Weights of a small image classifier: widths [64, 128, 256], soap at rate 0.0015.
Rows from block 8, named by matrix and row number. Rows with one number belong to one neuron. Each number is 128 + 24 x the weight over its row's rms, rounded and kept within 0 to 255. All counts start at 0. Numbers have three digits each. After the name is the row's rms in percent of the matrix's.
# fc1: MLP up (model.blocks.8.mlp.fc1.weight, 1024x256), inputs 0-127
# fc2: MLP down (model.blocks.8.mlp.fc2.weight, 256x1024, transposed), outputs 0-127
fc1.69 100:124142121137143122127118119152121115135127118169164125116168130145148144145145143089138147139116131115117121127106140136115115138151132163135130133174157145128150112090101090108141111141086086126130122122166110113118124101123134089149084123160129104122103127134132117152125100125117129112137116141135149110139126110177124095136151134134108161146151167144128096156095128141158099102123
fc1.70 102:132100117088144095119117127124118150134114178126156105146121131160148150142140111109120136140112104167138152147139055161121094148136125125105102104103131154106131123126094106133131126151138094158127118115107096125121135145204109140130124133095128161144152156120127137098110084133150142136131154152110093110131116146149149134118205179153124155137135137090092108100157101175083087109122
fc1.71 101:149131108138136099115136109147145112141179112123171110103120137122108126117110075098119129115111145135107136104093102113170163122133120071119094154137121110108152129103117110141146144121142095109168087149115095105102136133148153096072154109151143116108130168059105099150100108154097118145093169105103136127159134111173117111140154092173144128137147122110077137137165129119151130127094
fc1.72 115:111112115116103127100095132115122137142095158140156159134099112108148127129176110142136161132173150110115137163153156134126138138113155168134151132149129133138116128100149129124099175166130141110123114100133134166180131117154108132147087085189060132123110134111131153104152116155128123124136142100136133096105134146196221126156112112108152129122164145122134163107142140101158157113111
fc1.73 104:109089170130176160130111126142120126169117152085136126155157106103134136147108115108101153119157106181128110092091114103110124132187136115148135109080143137093092072103119097193147077096114143117096114127140152131129140078136109133126135126107066136105104146088159112141108093099112165123159092169107096123098135121151129091117115080122153132147150153129156160118118145138112122117132
fc1.74 098:127104118147124111134141105134104124119102140149098133134097133125143172130151133143104123124107124123141112107097121104144141153143128115153093113130131140120148112149124123105132170154115086164124124143126149152132115096138138108090100132094123155124117114143118150108126112147172096129123156117144130160174143139171135140172097129127090169109117122125131129107124108127130140125150
fc1.75 104:079138125131119151107070099143125102144111152121125147171117113164146133095101094132132121087150164155161137074167084157114139161169157117129110143193099099060129093028099112111102147151136146097125135118118121133121152095135135125147121100142127119162157135154173109108181130126117160085116115107076133111105126121167119139131151124142159154129116112130140068087122109147131099105134
fc1.76 103:115138121151147125104116120120111104079121155123110111143111121123195148159153148112129105174131159110110114166108137184128113166120144104144118150136144161144128092128144157188115143075133105135127102149140116092119126107106109109140112130091145146119102111134090159155129112069145109118133142117096150100111159127090121117157116163084120120128139132160124106152102122103099142114106
fc1.77 109:131131138149135135109112106120162095135134131103153135111129122154104161133098159115121090143081105167123125171153108136148105135101153094134121112102086140130125090139095089142141089099154118143101125148154125136158130123096092118166102111144098077116103152107152122187118128125065135103115091153093152096118170156128142154135139140153121143138109158125119109110136081142124135159129
fc1.78 104:108116118117134089105123078112133125119158107112129114145125143130146124106088144149104119119152142097118153165126123073140134160130098097128149124119160144103136128132133146127128107110109135105144118129105144162123109161158127131113125159162122119107117146079135094120127132147147135097114142098129159116134119126115063155104120073094054111098138137099116112088129127154128128111132
fc1.79 110:124118129180132168104124105122157115137149119113166154061156151151152061151129160156109144111138102134087112098156142087106132140122132136136161157146127113173106153127122099111109143095159124115159105145139120157121111116119118124110138139107085130142153098118157125104136116116122143127105120173123155128116116154149083172118125166082146139102127113117108084137108103143127157135136
fc1.80 098:149119095115128113117134111107130150184098167165057104153092091151139108122086120126088126103132119140155128107124124094137111109090133163127107094149140131120075125091108114116112140166133121185137129163176134128102112159092099107131125109119120136133115098131160150109139123139158147143133167152156095111126150086127096128144114146089141117125153137120106180129119140131113128113177
fc1.81 096:133090132155174115106087128124082183136119110074075114122098109118120154100145098087132130142104135142127079161134146127124083151163086123141136109135141108113088122167157124121077113165149129130144171087115143098100106099105113135164135117155142137116113133140086087130138119132116180136092116155118148077121150099125104132133096112107154122103138142103153108099174121134140073144163
fc1.82 104:105080127145110137158136125109117065084070123089132119082109116148114120130146122130104137089100128134141115093176148102102141159159121126075157151094120104159084121156127147157127112121090122110102157139115117171093117119124138127132157131097109128144130158142136141138126112159086130142095147136123110094127110160125149134145135126159129139158119104116158120116139160126136143156140
fc1.83 100:153179081157170128130114136111149148147125112119166101108100112106148144112143132148135126126149090117092127116122136121141167105160123133156088095179147114135115114147140155108139147115138137139096154088131112130124173146139112131138117125128120103129140109148109086165140096135113106072097100151128128128136088131179114148080147121139149145070133155121121158119167099150147150130126
fc1.84 102:141153158122100157127149121136130088118117106180130115082128152100119089105174127126144141143139112116123132099118137127177108144121123136127121148178092132168117112130116140121152121095105093127126149110156168112103109091144145116152107138127187125097165095116106102171087110116119122150178128121096090159108142133149148109095086097127095142138119152116182094159114132135149118129166
fc1.85 104:100123155072159151124110149119106148121124137088130135132157103093113144140113135098142113093126121122089138158100123156154140106125095116143169137169143101162132145132117090146128083162091104149127128126134129104123126126140151143143109136134116128149109106132125166142144148140146155123114095117114163121166135124147099151100114128142118106127146163127155143144164134136136152118154
fc1.86 103:141120140137131117104182153111132138118110131124138131060128124121180150145148122111164120127134154161113136110103104149084109114110147150112134132128195111170097090130133121064078118134138110139125136169127139119112173152143128160146090129154134097162145130138117145105107137115130090070102127138095132138116105140107107100106100102106129145131107100129111094147127168176115088102150
fc1.87 098:106091087113139134142112141141145139134150106101134107159111122109114099109157153137100119127095119151125103053119099133151105129149145127175130132153113122118099133196112138104158108155129102057151140156163094147137141096107141143172158112150164131105104188149153080133134113136126095150147117101128127119114098112123105159159116115147082142141165131110111109101176123135100118121098
fc1.88 092:158130099156099125156168104140128131185132141149117130126123129128214140120173115106114184103137116135155089168126138143166141102146169115116122150155153097113105129132145091174109117201143152180144135126167140142157135111099111139097105136168125119157094114092148152134147137111136161137129152161107097106154120108126106118147106126062126136135154136147124143139095131119145123101139
fc1.89 094:142080130148104127139153124103098134142179146156138124086123130109126081139120138157125121135086133125168112115124051175135118161099121071131155129101132121154125115089097120120158157115100130093120135133109107086089188119138148115141124109125132077067134151127138150110109089163130136139144142144120100160137127152149135150158112113117077137120129137136093108125118124134160113130122
fc1.90 099:103155100119110099141134130118146159175175148168162121133106124107105150102166128108116124095124081107105099103140089126132119091119115113122115192137111149168135095141138093151130103107132145128119158118103104115147167130089073149156139102151124103127107134132139152167087098125156138119108159123087125169138113129134104141093115132131110133145127108128122155171147114122109155152138
fc1.91 100:129115092182139132121118101142115158117140155139118152124132143114110134094127111151114146169173137129114139085138138085156154156086155143091109121184167128146118176114125138122141175116140115130129083118119159079099144118123115126114155129105127136113079130115124129138184089136138130113152155127120088126119122096125101106101132152151111134129113096086130167156151106148114113082161
fc1.92 103:117140166148116156115118149145125132116158163152116138099096133128127142131148121157140121155138139126121144166149131109132144105150146116106143106147121113155165113113150103138137100142124151063160161182129147093146152111165106105065154146134112140094117134152107134131115124136130125165133114131136120118116138121129129128143072127140102188145093107059139168162180122111133134155110
fc1.93 108:147106116154116098132083064157100145145135112120096107147153097104107142113165090136154120130095111145157108129101130115123124123103100136152131090114112144087134105132143121152166112139128129134134146143158092108116123115093124102091113118150151145144110113132109084148115163135103099104078076131144128169149116121152123106164139129143156135153127135172088101185117075175123150159109
fc1.94 099:130131169139118128121123157172112111158138160186140108161105126133121143135122128116160155116096099108152077150126116103151139084140117133148104148136119127128119148119157100039136188121113153117102126147100107134139115139149080146132123076107130157095158149113092089133173114122113115115087140134099115125163140112122155130143103103146146108073171128126133118142174111127155127116138
fc1.95 109:113122134149091129116128111168107140117153168139094118152104141134163140134151111111161118104178123144107109134140114119089155146071129121120110137116124131173090158100080101150071131104097131112141143154173144128136158096105148171138126133145129139080129131127130096135121150154082133098165110120100131158101152126128120140158125114127097122150120165085095149128100164095141138112118
fc1.96 102:130145105131133140122164109090146093125125181156128104085116140154132110106102093124139130120155104138112117137105097101121112115096079148189150154144108141145123123143088088106154077104135105107137121133075135157138106128130147101112155098177135101154146116137103150127091157144134121114164098145177102110134109093153147143125129096117151155141136150133108104121154157093175119157166
fc1.97 109:147158134142126144102135106119102134111156129132082119137150127127121102133154165090123112145160158116140152148137118144108129137105108116156148126159142111110110128146066118120133131120129168143117166098135139125179090110119100127123074147166097111108150118132152112078124157152084109159157163121122095154114110125123124107133098146108164121146138153149118125159130108114118158154186
fc1.98 098:156124118143177139159104122152133121106129122081169109101108127156164112153126169119127096103104084106141119121199133117141122125153114158106131088144135110117141116135122142136156157123124090127156055144162105127130188096122122134135100071157104146089142148141140122089090080142111114164099108141155156105146147146125151131131137172168123107187095112100106113121157108106096151101141
fc1.99 092:118134103101120144139137132108123160112130163146114165146089110120101102127112132115121139153129105154174161130149141120135085115109145144121115175119112110082122156144105114131127171131131141114122112119166168126114132126097123131112100143157119126109111101127147131131124091141141130119101147123111102121100113120161144144100123153168090106117164093087140080129113120160172152150112
fc1.100 098:127112122138121107123132118115125124160103151113123126097100147104154145151114135124129085084160164090152124140146145094149129106140119103135080109149151150137100080121121123105154113154165144119091106111159116155157122129113083108145162120106116126153129194161152163112099170115107121119128146095109131149152125084173100165154142125134108168146150136101146123139113185143123170077109
fc1.101 097:113133149157154118092138161116114097142097139150136109082128104154139125143120131162171128104138124082119159134126108096125098146141154098121094171120147163137091086146125122179121162140156122111141088153145123125101154138123173142086113156155180119119136143147112115084136117147141126158135135128142129127121143118133105153129128129139144149135160159157139157082135146107125143117143
fc1.102 097:119116132108137156131107134114130138132133120179168125092052134117104161148158128086113110132153125116089130136094114152123100182129143107121145145161122110161116107139141117115116107159138116126142116152162164112133158130136115144120134130115119171165134163105139133119158150116155130111130122130109142152119139128136111104155088127104160141124160113041126108150152125142103133136112
fc1.103 090:116137113170113187152128156161117155107125105157122141133130119121107111145089136149137118144109119094159114099138113176160118127117126163121086072111160110132175128137172133150177147106124116137113095111154115084092125149123132138132106110132172117137109173101093130091136109142121146121129118129146149125136116142142062138118092133133122111163103129092114123114121133118139119169105
fc1.104 109:115123116127159111122125075112135118155101116151126132156144128139137115129110116154139119149119126106164163116127137146093125074142095146164134159137107114125118097093141111104111119172177093140098144128087148115132133086104103108108149157115128114145154118151132109095142114101124155120119124101132181166118144183176136137157172121067149124156100140127110161163112116161123131145123
fc1.105 104:067127153134113118104130128173137185146120139147174139152133107138142111148169133168089131129110114111116173106112126134177140171156106144154150154152115174121134136148079131108096125141098129099112142090135095119127072126129113154075136105152156132136136105111110121084108075170148098136115131132125130165136100171128128110121093131168150102072139120102113112132122123124170153112100
fc1.106 099:146133105156186128111144096140116122135157106101114083088126159122106133144103107089122161112150125128153083082127153109127110104135116098067173119131132123144111099087175135155123123145093131129159121127082108118150154114141135153128150100162120114143143101140099167142139156097120155137110204130116096162123128140148101133141118121119126117105156166163099096140151183107142127103142
fc1.107 097:149114158130097139137152158095121145102075145126097149105147130136128120154121129150092121185107148151122130117131158091092117129110133136154138157148152153125115143129111086150133116098097132130164116143144132139112104131156117140179135106178141159130150167141099155151120113142126136133089143146131083145175110139158146138125110094088130165156175124114113152128117134124129105068119
fc1.108 112:111116132135114097144134124135124110162098121123093155107127082089107115091119092111128146144140159198167142125135124138149112144142146140101131085131119130158107154122102141151115091103096148120130143118094169086098128116171118146130143105128117112121134120147092119139116180127113167152099113102153133095169129161147125176164133149152123147133159165112141158102140104128098132086155
fc1.109 111:136142114080122112175184084140082145153109148104127144092116122119102159159136175109146114147123113121068135133141138119134098101153111104131111082153104160129116153100107120098130121118161072134130093070139185131186090118140140156133167097145124117173136091127123133110074113100138103121090094122153132169145149130145103159161124139079114129100123133114133077141155134115121138122106
fc1.110 094:165138162090157135150134124096153140155111130140143116115114130092096111134144090129145185086140107113122125070134083143110104156130113118154125095112089099136159094113109161109083127111169135138127131163145133105125150137168094143113116127165096108143154158074097133152142126169083165071125124115129179117110159132181131109086132095127131146122143140086110155123143096098110155077151
fc1.111 090:125137135151097141131132178146137168151134132122135150081145104133141137130112115148117150097128118119141117108117121104145097111078054121163123133120152106145153131115107138127119061143132102074170166121092110123085190101129118129135136174122128163126103121120100146118139093138126152117131134113198118124130131130159127156116106087111118141146138159141155152077132112149124127090116
fc1.112 095:127116140123132125133123147117134109134161127104070170126146114152096113140136114137129135100147127128089103124147128136107125171122130134111132136159145156125119117145128075112149159098172111125135152143130176123136165183144133116142136166117077118162156144157122167097097123072139131141086104137148123135137098143138121093106049106120122104125130095133136138162162119140100129114106
fc1.113 095:160155115136120146117127142119157136147086107117117133114138104120105142169155106156151087138103130122165143150148135133088099147087145090153128159110114149114130120116152096152185131144135078102138163165117138096100134136142134148126138096124142091146157118126163125110107133130106069175096117105146147119119124139119135169126098141145125123144145157122122180180098186108147139125108
fc1.114 101:130100111108189091142155097110120143137085101073129117111086157064102151069140128152139112090104137141158113130140131099140162143170148172128167145110162123126155127121154134122130119142149104158138140134109123127111125151127087139128145129165101134133109158120112142098154132090103134085083148115087102124077119119104142165133109144123120140108122116113091149115085153121126146129071
fc1.115 094:141120142131074150114118174148143165123153131089116129095145152137095128184118122121093109129101139135153108168090126120121129187070128112117164120105113128120097133123143144093116141118133118125115103129140127109140169115184138098148121155154108138147109136156111114112124136138091118161072115085116111097124141189187128133180138138116173116113076100115144135125115102126110126147160
fc1.116 096:158121163175149123134147091155102109082145150072106151109144135177171109110136146157164127070092158102135141129155138143150123161098137129156163143119105108119138152138103108116123148160153109112109143166071135136090078136147117122093119161129144123086102133124098135106145111127093153146129152095165153108152105148147120153106149116145115112100108167149140155133116108087163167110149
fc1.117 102:154140094163107127134142117143093145122106128155130145126097096137085133140099115142130116126079118118123161128082129106122167128134140143159127107114132132131115104136137139132145143149117117132137161125133127106113147066124140135139089076146149103159124084139134078148082149159119127159118124154112112120127139158110127103162111125117115105136140130142090149079129110091091152110140
fc1.118 119:137137116105149133096112152146111121167142127122110105146151105112123166169157130172110117108106133111116128126163141079128120127130135125129106088130122137097127105117117140170069112072104092140103134107143123147139124126162117149081158128145117130154136096162128056074128135110095161136110117107102128148123116116085176133182133143139118108168154117133144124150122131130154066093159
fc1.119 112:143117099115064119118126089114127125127132185161136126135125147071102113134128100136107135120148124107158112151130163140149127118131125164120121128100116173127116163155098129117116131149110096144062145154124127138151128115109128109112136089163112109159142098122143148110139161163136162170094147110157143133139175137168120084138145079155129143155091161117171090123128101129127161116111
fc1.120 104:123123131122092130124150122134140092153129130139181171103135122130121118152137120131154119088114141138138091102132111101203119103106102124121133119123133059103095171109135148167156119130099113114082085121108147095099131162149113126117109100155147146171140144115123134161084124151080122127097141135146151165059134150138137084199129077135110096147164158141114117101138124158123138112131
fc1.121 094:109095133141131132104090160111160171155101140132106139073121139074107142110138173084178066154143130113147119109159084119180137137103144076092100109107143164119123129115121138157080125116140083147127157108131174144140129097110127117125143102151108112170116153126177100128158143120108124134113143072127173131137137126139135120099120127127130133150117150128108128121067124141117119128168
fc2.69 092:108100147119154109152123124090062120131129103114145136179154100140111145154142194104101147140149123113146122145124124094138114122185141137148130127125093139088171144140179126182159164106095127169085157124122098117099128159165088130085119099173139154115138138083144105117113104111141129145118122128106099119136132140122112101133171146102145125154127089136114125126130145145118114139103
fc2.70 103:166153116076119185181095105124115118137136146126147148105183126135100123151149119104130138112126115133130136111140094119096102143130104144174142089104137088128107079073130155150139116161160100154156160149149153124164107133117083141156113133129129164138143151097102142130144099115141137074120173112151136144136138172136142112126128112101110129159103135100088126146139108123155126146150
fc2.71 112:106151111145136146122071178144151155150103147131098154172115126173126112156094148153152097149120141129169143129123181109126137137129125185174125096100123094115163083117075130155135172109147141106132104150160152106150133141134114148101084167142138118127130100139130089149126112099117162134137158157178185085159144095122139155128172112114155089162160148141108149107122086150119182168136
fc2.72 107:152118099138090119142152134128077135129141120107139185116106144127102104171132097168143113186145127125152127109150117128167156135131123169109126149137072151091146149119121166165154135096123155111054106121131106115109133132115128129121115104096140127093175158133119125147092095136123158166100150124157132134131100180140105123126125163161116149139160087114117120139101116147126087143139
fc2.73 105:143146065131182162097107124145142111104117110142110133158116120098083132156166083093093124153097134088128113116089166137108146111109182121111104153112161129125130104136134169122133087125129154082173174115136126129099163116134079123148122144101128135141119119101126093157090112119155131165129154164170164123154143164134111155122123175142065132158133109167071132121114127118095135122176
fc2.74 097:135166123115095156089136159129148109147165131159124104104143128110134136157093129138137141130132146091130117124124110112153134137118138136088153091175116117146112112167057153124125174119166084177153122098098146123110157095163137182113144158125134153126154080120131130112175100155167152132149138139183145150088139087107132108113140127094141125126107151109109139123125155135141124108128
fc2.75 092:113122104111149185102123164131151126106142145165171121135145135097117169097141110153141131093086150137103124137103111119101108115116097146134134136117130126144103098167117127113113122133127124127131178125123106113098167158107154132141136176149117093157107131141096151168140087160127150107135126178110131118156092153129127137131103132161122107139124148141153149091159143147106154107120
fc2.76 104:101112128101132104172168131138095134118188160123155144141130123132134184140095119149096113142140130095089154121144109117129147117118137092179133165179107117094095113164113107132160138148130152162106155146139150106170136128172135149147140104143139126132152123090110146124147114121122158095130120148124173102121138119128134140186127117169103144149119103113093155122171113128150118099109
fc2.77 104:096146153150118120106116130093143135181119106100163142122166125157160134137119113113142118120130156113126138109119123140132124116120124134113119175120138121094146129185182110137161120147122158121121080127101115136165184138101093108125106096125126149137115113127111115172131120169113139094123137135108112146157167099147151157127119152108117088116137131154144156139127097150149098146154
fc2.78 103:181131146101123129139114121156118154113106130152141164158101130126133131137124175102078172087188152112131100091116130118126138145130055109111127117091139089135094084116149163179123130112097124079120135152138126140166100118147122127114122103181078140135143130116130121150150143105088131125110139146166098157126096117168123129100140135096142110155094147119093114127095133168121142081109
fc2.79 104:133166079107114136128109138110114092126160143127146125095136168108118109071131148084110134147108156095134147160143121141097154131127146090105109130105144065146080124115129123108141150165114153143057152093141182149108133136104116148120138136162122150123133119142135150109142108159113127115112145102167101159134169089146121117118105142145128143112065101151125109161127182148136163113132
fc2.80 107:084097092139087113123150130149120130140089136072111153119143116111170136115131131105110141143110128158132149117067093167158142126116107129106140113171150143157076125134121132114126082094126165094119155096129104069121113176188129164125152114097119149128182139104124153131143155112094134157066126129161121161098140075152117141085141121136134131157105124147155130141139144095160109119141
fc2.81 096:125079129197111112145111131114159113169099100140120134137167111117096168134116128165095140190114115148156139085112117160148121123100100135118140096086107160080132108108101128129137087139105092160142099147123149129136140138116094116071095114136120131171145100158156111098140106121130108108106148142138123116138121115111131111137144107134147122153148147118151141104100170152138154115150
fc2.82 101:082146123107114159161116160117117152116181125145132154096088120081108115104128137155135117148135094084174130169135135096126099140135076153095138149107147114096115127131142147121147149107161173157114139124119133138152118090165149150120114141107130120134142144136128160113115167134154169128128117131155122151130140152082125142127140101055093131131130076128169156144149083166139157114161
fc2.83 103:122125164157123102126135110096110161130105111174099113142053160150138133108104134153140135125129142142155122170119136140173122089128138104169181139176158084134123127153117123129118104115094118116121142121146113143140140121124120082122087152109158141151132116105148120119085122107125109187149117158111123124129170129125117100159128121150067159129105187115139137138117135139124098104133
fc2.84 098:158095111157121120135113097126112109120132105168099135152140133118114145087130129164113158098117094082139134142145089154095155114120107160152155156136122147125156124138160118087139127157108093129113123126081135138108131147184115136132161133131138114110094122108121080139135136135162124132129143130152114155134139102120139153130146117121156126108115130180119089128114154118194101163141
fc2.85 105:110083130148124154129099159132111154152153158146117134098098146154095135114143101109099125096140136100149127130142141139120158163090124146131117133085154112135145130142133129155108128125165152181139103141126105148121162155106130129148150098137143099125129108155169117116082120132151144154145124117146110190129182152109135174105100105117148124118138115211115118183171177109117126119116
fc2.86 103:102186116099117138126135169135093117121137116082171090152112099134122069073114146149116110122115107076138142140142143162138152112118077120124150079126136152135142131144126130117103126122145119154128116119154120123114139126114145163109150104126159113140138170124125139146153175130131111126100126113162131117102134153118135099106078104146157119084149073140116138140102136103141119128122
fc2.87 103:182110121105151138119070188101128120161135126112130178129158110112125158135112127101135149116141159156072135145092133112084178073134112139109134131131150131165144157111133147112131129180179112121114137124137122111165164112101156114123092112131165135125149174125135100108099119125156103105065103132173125129115114088169127117093077111125133086130125122103144131109146126144112121117108
fc2.88 097:122153177098134119149100153160089125118083138131127168108107137139070123118154131147119091119159122182136124098100171127117137121113073162157128166153113128152176103156148141144148108104107106089141099116099110099126147149164091164131093138173180159143160109144112107115091166126105115136111145120135115149096152090165117121167091123125123123129129145124117097167100130119122146139129
fc2.89 098:142121108157118136142106161142189100119129121093161163148131129096130137116108138173145111093151140133087127113124084147118122099115104149133133096122144124164117114134134091161092169083147160104129149139155137106133089111126129113176122162122110141141127169129129110084140129138150115078111142134138162148094118112097166088139120104166169087152088134140130126168128156121120150124105
fc2.90 092:160140108174123139118106135128134148114159157158100130125126117131152097095109085103156089108142120133110146120131092151136099173130118112121160176113090101125149155139123125139138129155087098121168086121085136136097139137144106072097146087123123126116136118153145155106084145131146147146124123097139119083087140077076155096160156133134134154125147125142113147092139150148100132121143
fc2.91 097:161142114116070088138114113151148147153152127162080132152138128134162092099108125149148098108098143129109137143134138150105121097112104144121141098131116077141148134149201098097133143093106121097112113117103101129129126112101112093115156120104156135109136101133090136117136161129155106116159128124134145135155092131132089157111082112119109143120106123179109163152095104206099110168174
fc2.92 098:114126106128129097128134146153132131123120119164162126168121154136132128156130074072165110128132202125119137160101115119117091130101122107140109141136127090118093105117114142142090086085140117113134182138134122099127081118187110139126131139143105113147126124144106155134126149107155139155130151154149158126085153103144124101118093112144124093139151167096135116152115117101108130120108
fc2.93 107:145125157117134086116157126102151109116128142181116106137106050125142082126163134102111101109158148157149107137116091129131104117156118144120149110146099169099144118106113068136105147108141110195176138098142102173126129115146140109116136132149104159130123097148161107123121134114155136146149120168128131101105135150106122128130137129138076152127120129146125141158128155123115119096129
fc2.94 098:131120117113110124140147141143115174114140165104172152114167129152122140113152134093093102155130100153135152112126130108130158126141115143144139158140103153136097119081154089187145125146136139098142107142133086129142107151141105108113123132107134118108113144130126115119128176106190126178147165147118062132160126163150135132100159133110132124139111140126138078114153124146105176126120
fc2.95 104:086138101187094119120142124097133147134121157105140095108125106141120136138099146128120120137130158092136095142089099157102111112094130163128127147144139155141138102142093131139090105137170157134122104111082136139163154113168143148144159140139132151120099143134132141119124144131159114117076104152112131106146137134128130106090086134127094173138092144102110127133183136090122169100104
fc2.96 104:154143136092092099125086164155096200093140173113119098132130140121124147113087089172094143110179140112116155102133096137139096125177181139168105141139130135093098130108136133140125181107095131202135117137111160131112102156111134103153144131105098089138126118084155093120141124120109138139149113114148137115125117098120158125144095162124157141117138135123127116136129114151145122188142
fc2.97 099:128156149124148148097092134115082149172086101118129158130119099094168111097140121137109105129105094114162108111154107109101096132140108149158111114130091152130128142110110118147102117104116178126144096145114117101138156099085099157137129110160142144115141122105150119094148100117143108110135147135102142135137102118103165147118133103128113150101113149104141150122104080150144098130197
fc2.98 100:145151163091167155155136109108150133127126113162122164107155140140118084149113158110112144120126081134153126135082148136080156131096133106102094107100115105136107169116121149130126111124139094154111123148123116113092103133163187173142118116116139103137112157108142110099129131136122135119149112173154110118121110169119150151145129085126092101096121161124102143145083122142138124114146
fc2.99 096:115168118134148130134126151130109145094125089147109105166134109160099130134173107149069136109132118139125171151157116116148108147126144133113138076108113126133181148122133138124179089104132135140170115134152160112120083132132112071124143147164135117132166109137135100158171132120140121122128151104151130140135145133150137136135158138141137144150162128142188152118100125076136108134147
fc2.100 099:114143131157112142140149132157144099135126136150116138096125131166155134113127139143160145088121122104125111125064096136124127144129135132172111124144179172103143085142078114084126149114138117133143115088120089103099151129130106115119110125127176155166136128152096157142103144114086167066147101151139153092134131130091114145105111121146110115122123104114152147120124127092119139132134
fc2.101 096:102161134134143115179115099149118155116158142126126128186122138118089160123149129175149104099143138134121111110112171104158105095104145094108074131143134172190122119159102127100117096131135092148129138128148120151169112104103121145105133119106098121138133117088136153136118104122163112161123144117149102118101155117152101144100114106122112155097127141086178133151132133122097141133147
fc2.102 107:133145156117126100095127146103116128127121122139159149137172134118133136088136127095157163102105100153144134161159120097116128112118114149113093110117123152157153116156098118090095082139139116126145141108166145130152147099153108121114107127134116147095132150180082101139145140137114120148095141089120147091094079117140143106133133107105123113120119110100107127092141106106137151098106
fc2.103 090:107136092117079112099082111098146132140118103124085094140103194116150129113119100110131099110121132149085135132092122108129105093106100149144115152156164123143108122128127164125153065132109122176145074170167109119144102143087147146153131113120090117113125133104137055109125100078085147111102110110082145126141129138121116089128129124145084133140136084118137127119101097116126103115130
fc2.104 106:140140159154116134149141163130136104115104134142166109075131151127187165145109097125126186093130085146117141122093090199131098141110123142158101149132125110125150099094129129133160149152107155148096098105163114133176103113096130150128139134138147120094109152096120144117159162148145128123109145132163209115143140146174137100105102136107160159129143130130141126115106132122136157163135
fc2.105 103:096119133178095132083119124091162156154096131123117120108105080167132129105121113115142159124146106153157105126102122140131148181158105112127100139091108150141161148112119091094143122117129111135174136183160096107138141141133145153141123139085118156081134159132079179109148154129140134116118113120118141141121145099110138147134099134095150146159122129154108151124148131160140068135155
fc2.106 109:134117161106095114166124111132133155140158086123108133119128122117118142095181120122132128112133123097124167161114089115111126103134160156136091129073143139151223084117145115147136147134141118105128131130131107105146168112102124153113132159124145117103127143168111149104156112120119101199110108118141111102120120129141114145127088090112100137120123139129176147165106138069137130157142
fc2.107 097:122101136117100121137058121114139159115110145128133149135132107128117151113194141132079131132104112125114115135141123120159166098139124072136137082131160151157160104135168129130122115107114133131158169150118129124131093077112158113162149074122148104093083160130127127125094102129170170147144173133113117114165134125131079152109131174126113135121103139145124140105135113104109124137096
fc2.108 107:143139124129098123175142146127171118123097115143160124129126134115132094125122107138083129113162098083114106087150098101127107107152186148126133116110117089136132171148124166105116114122152122153110111082118100145134110107115082133104135163128162149142136102160164098152142151132131115148122143136142129091112170123095116139116169117121122123139106156167175132126135106129139126109173
fc2.109 105:170143120128148137088144166107149132160130129143095151115110105129162151137156103131139167120139123148148132106120101122116083067129143155113067082094104142123148158135135112107087145147157122123167110125111149133106096124095149116099143139152169129123129112118166128131114113141085125159125138113158125132110108088092121138106137140130155139146111169097155136173104107131124113101123
fc2.110 094:113106112079149106127108135147105125096126143118134109115121116096164156114088143118105120148133164109126094118176120106134123117152121125161148143120123123138142126129126103085147148152115148171127154157143104133126150115145133121122114174094140126123128144127147135129164112101092142146082103135104129099111120150114158106118152144147124084119090105151141158104174107182076105100114
fc2.111 093:127170104086136111135137131128138142081178123116140127133129103124133103129129125145099123149137150118140149095123131080151081098100153158115153103124146103125107179121146142130118170105127162138090128102185103111162136075081092124124121136124121141144188148150135121140120161138145135106127139165137143116163149133096158152137148129183079097141110131101156142095135130134105141121139
fc2.112 091:127142139166144125093093160155104148143163106084117135149143095101158147120110126130145086119172138131131122182120137108143119123157160126108103144119166124118118100140150135126156116127169116107171109081184087155104128110099177109139125128113136106135104140097128069124087131188129163157172136167145125145135127126142142130139140089159130117147129113175125119112122148108139154152118
fc2.113 094:122109153094132140118118102137106158095133113104125124116102071130167169142162139140104114138089177167089147148146114106082128136109142169130056171158163130111106163105125124177090118132159130162116125155077146106156115138122137107157100132133109105144122105128058146134126131133152086135160118150170133108137133156131117155092192155111132154143073121134091126090129150098156140141101
fc2.114 098:124139143130105122140151127176084144179137152133158138142109091134158153104144106086119139115121135145142097163058124112136148137134135130124090119178112109133116093165102109097166106155140130138128100101138138108128147136110104124102111133187128129163140122141126146124109119150112142087116086123107107123111120141102104111108167114117127116114149105157142132098142115115111094109133
fc2.115 102:112105119129123157120128117131128135144160118080097108113183118135142147122140143133123120086146146131116105141106119154070109165134147141122107127112106124114113152139141148141134138131144103123130178138128136105066130078172115135160169113103141122108134097148102110105123164072135192179114143141119126132122154113081140119141123100103113090131143122150078181125127121122139146128162
fc2.116 105:111108121112130098163136154171149167156108119136161148136139153118143128118107084133129097196086093122067129105128132103140140148116183158136156154093131135183115119097127152086136108100154130127131108126132149163138132120127111090134118139136124152139085161186159132134166098138099113116133117119157119105121101145126153112120106106162141154131132123087143124113106086098141108111130
fc2.117 102:096087145136108155112103092133145125115133137138104114137131104154145099140112132133140110163103113121156133147079152180093112131096122096164147109134102089138126087139161111113107114126135099168147140104098138098142107111142179196141114145142150090112102120128095140112159161088129143148100139134163113117142136138149146110098093083115164172138120100141155165134125122134144103102155
fc2.118 107:110163129123112119142152136124142118126145107128136109121139136159133105114147125109139139151128139142100157162135131106120170089143096127134153118158160135145121151109083130111129122137126087166166161110145138130158106081172126152122116100131118110087096112177134116120101074102101100103142172151139141114124103092136139105144123137163059129131130120102091105125109139132145110149133
fc2.119 102:102136123133108136096158103137106131136135144101165099118135158154152144140182177191119160167105102122189103114146162118128120099082149130144138148179115159108105135125093119143142122101104180121114135104143113170107153117113148145118113145158109120135112079128140162115088131129140151144190154133131146134146106101145148132102090112140106082141122076170120139133137129115159169123153
fc2.120 097:120098114140136149084108131133132146145157132104120123146133111155130165125146135169122121152089122131092143127096143105108105118111158158148103126134139161141147139167105110079104146128113120104127093069155122145072167153192146135127133158071092132102156160149137098159117126107144142142138113121165169140127129135091165128113151121081124146171111105148110136123115086153163142060126
fc2.121 096:080111148085120138166129142117070162136127120112136101130100121117136118128131141165106157134103116114103140129186096129076137130151114114108110147156098116139139194170138113132116132104099153088099118138154143120123128168096132123118098138113154127132102158125155149148122143146156121107131141094122131172153141154150153142096177095113066125098128116139111097175124098138105131133173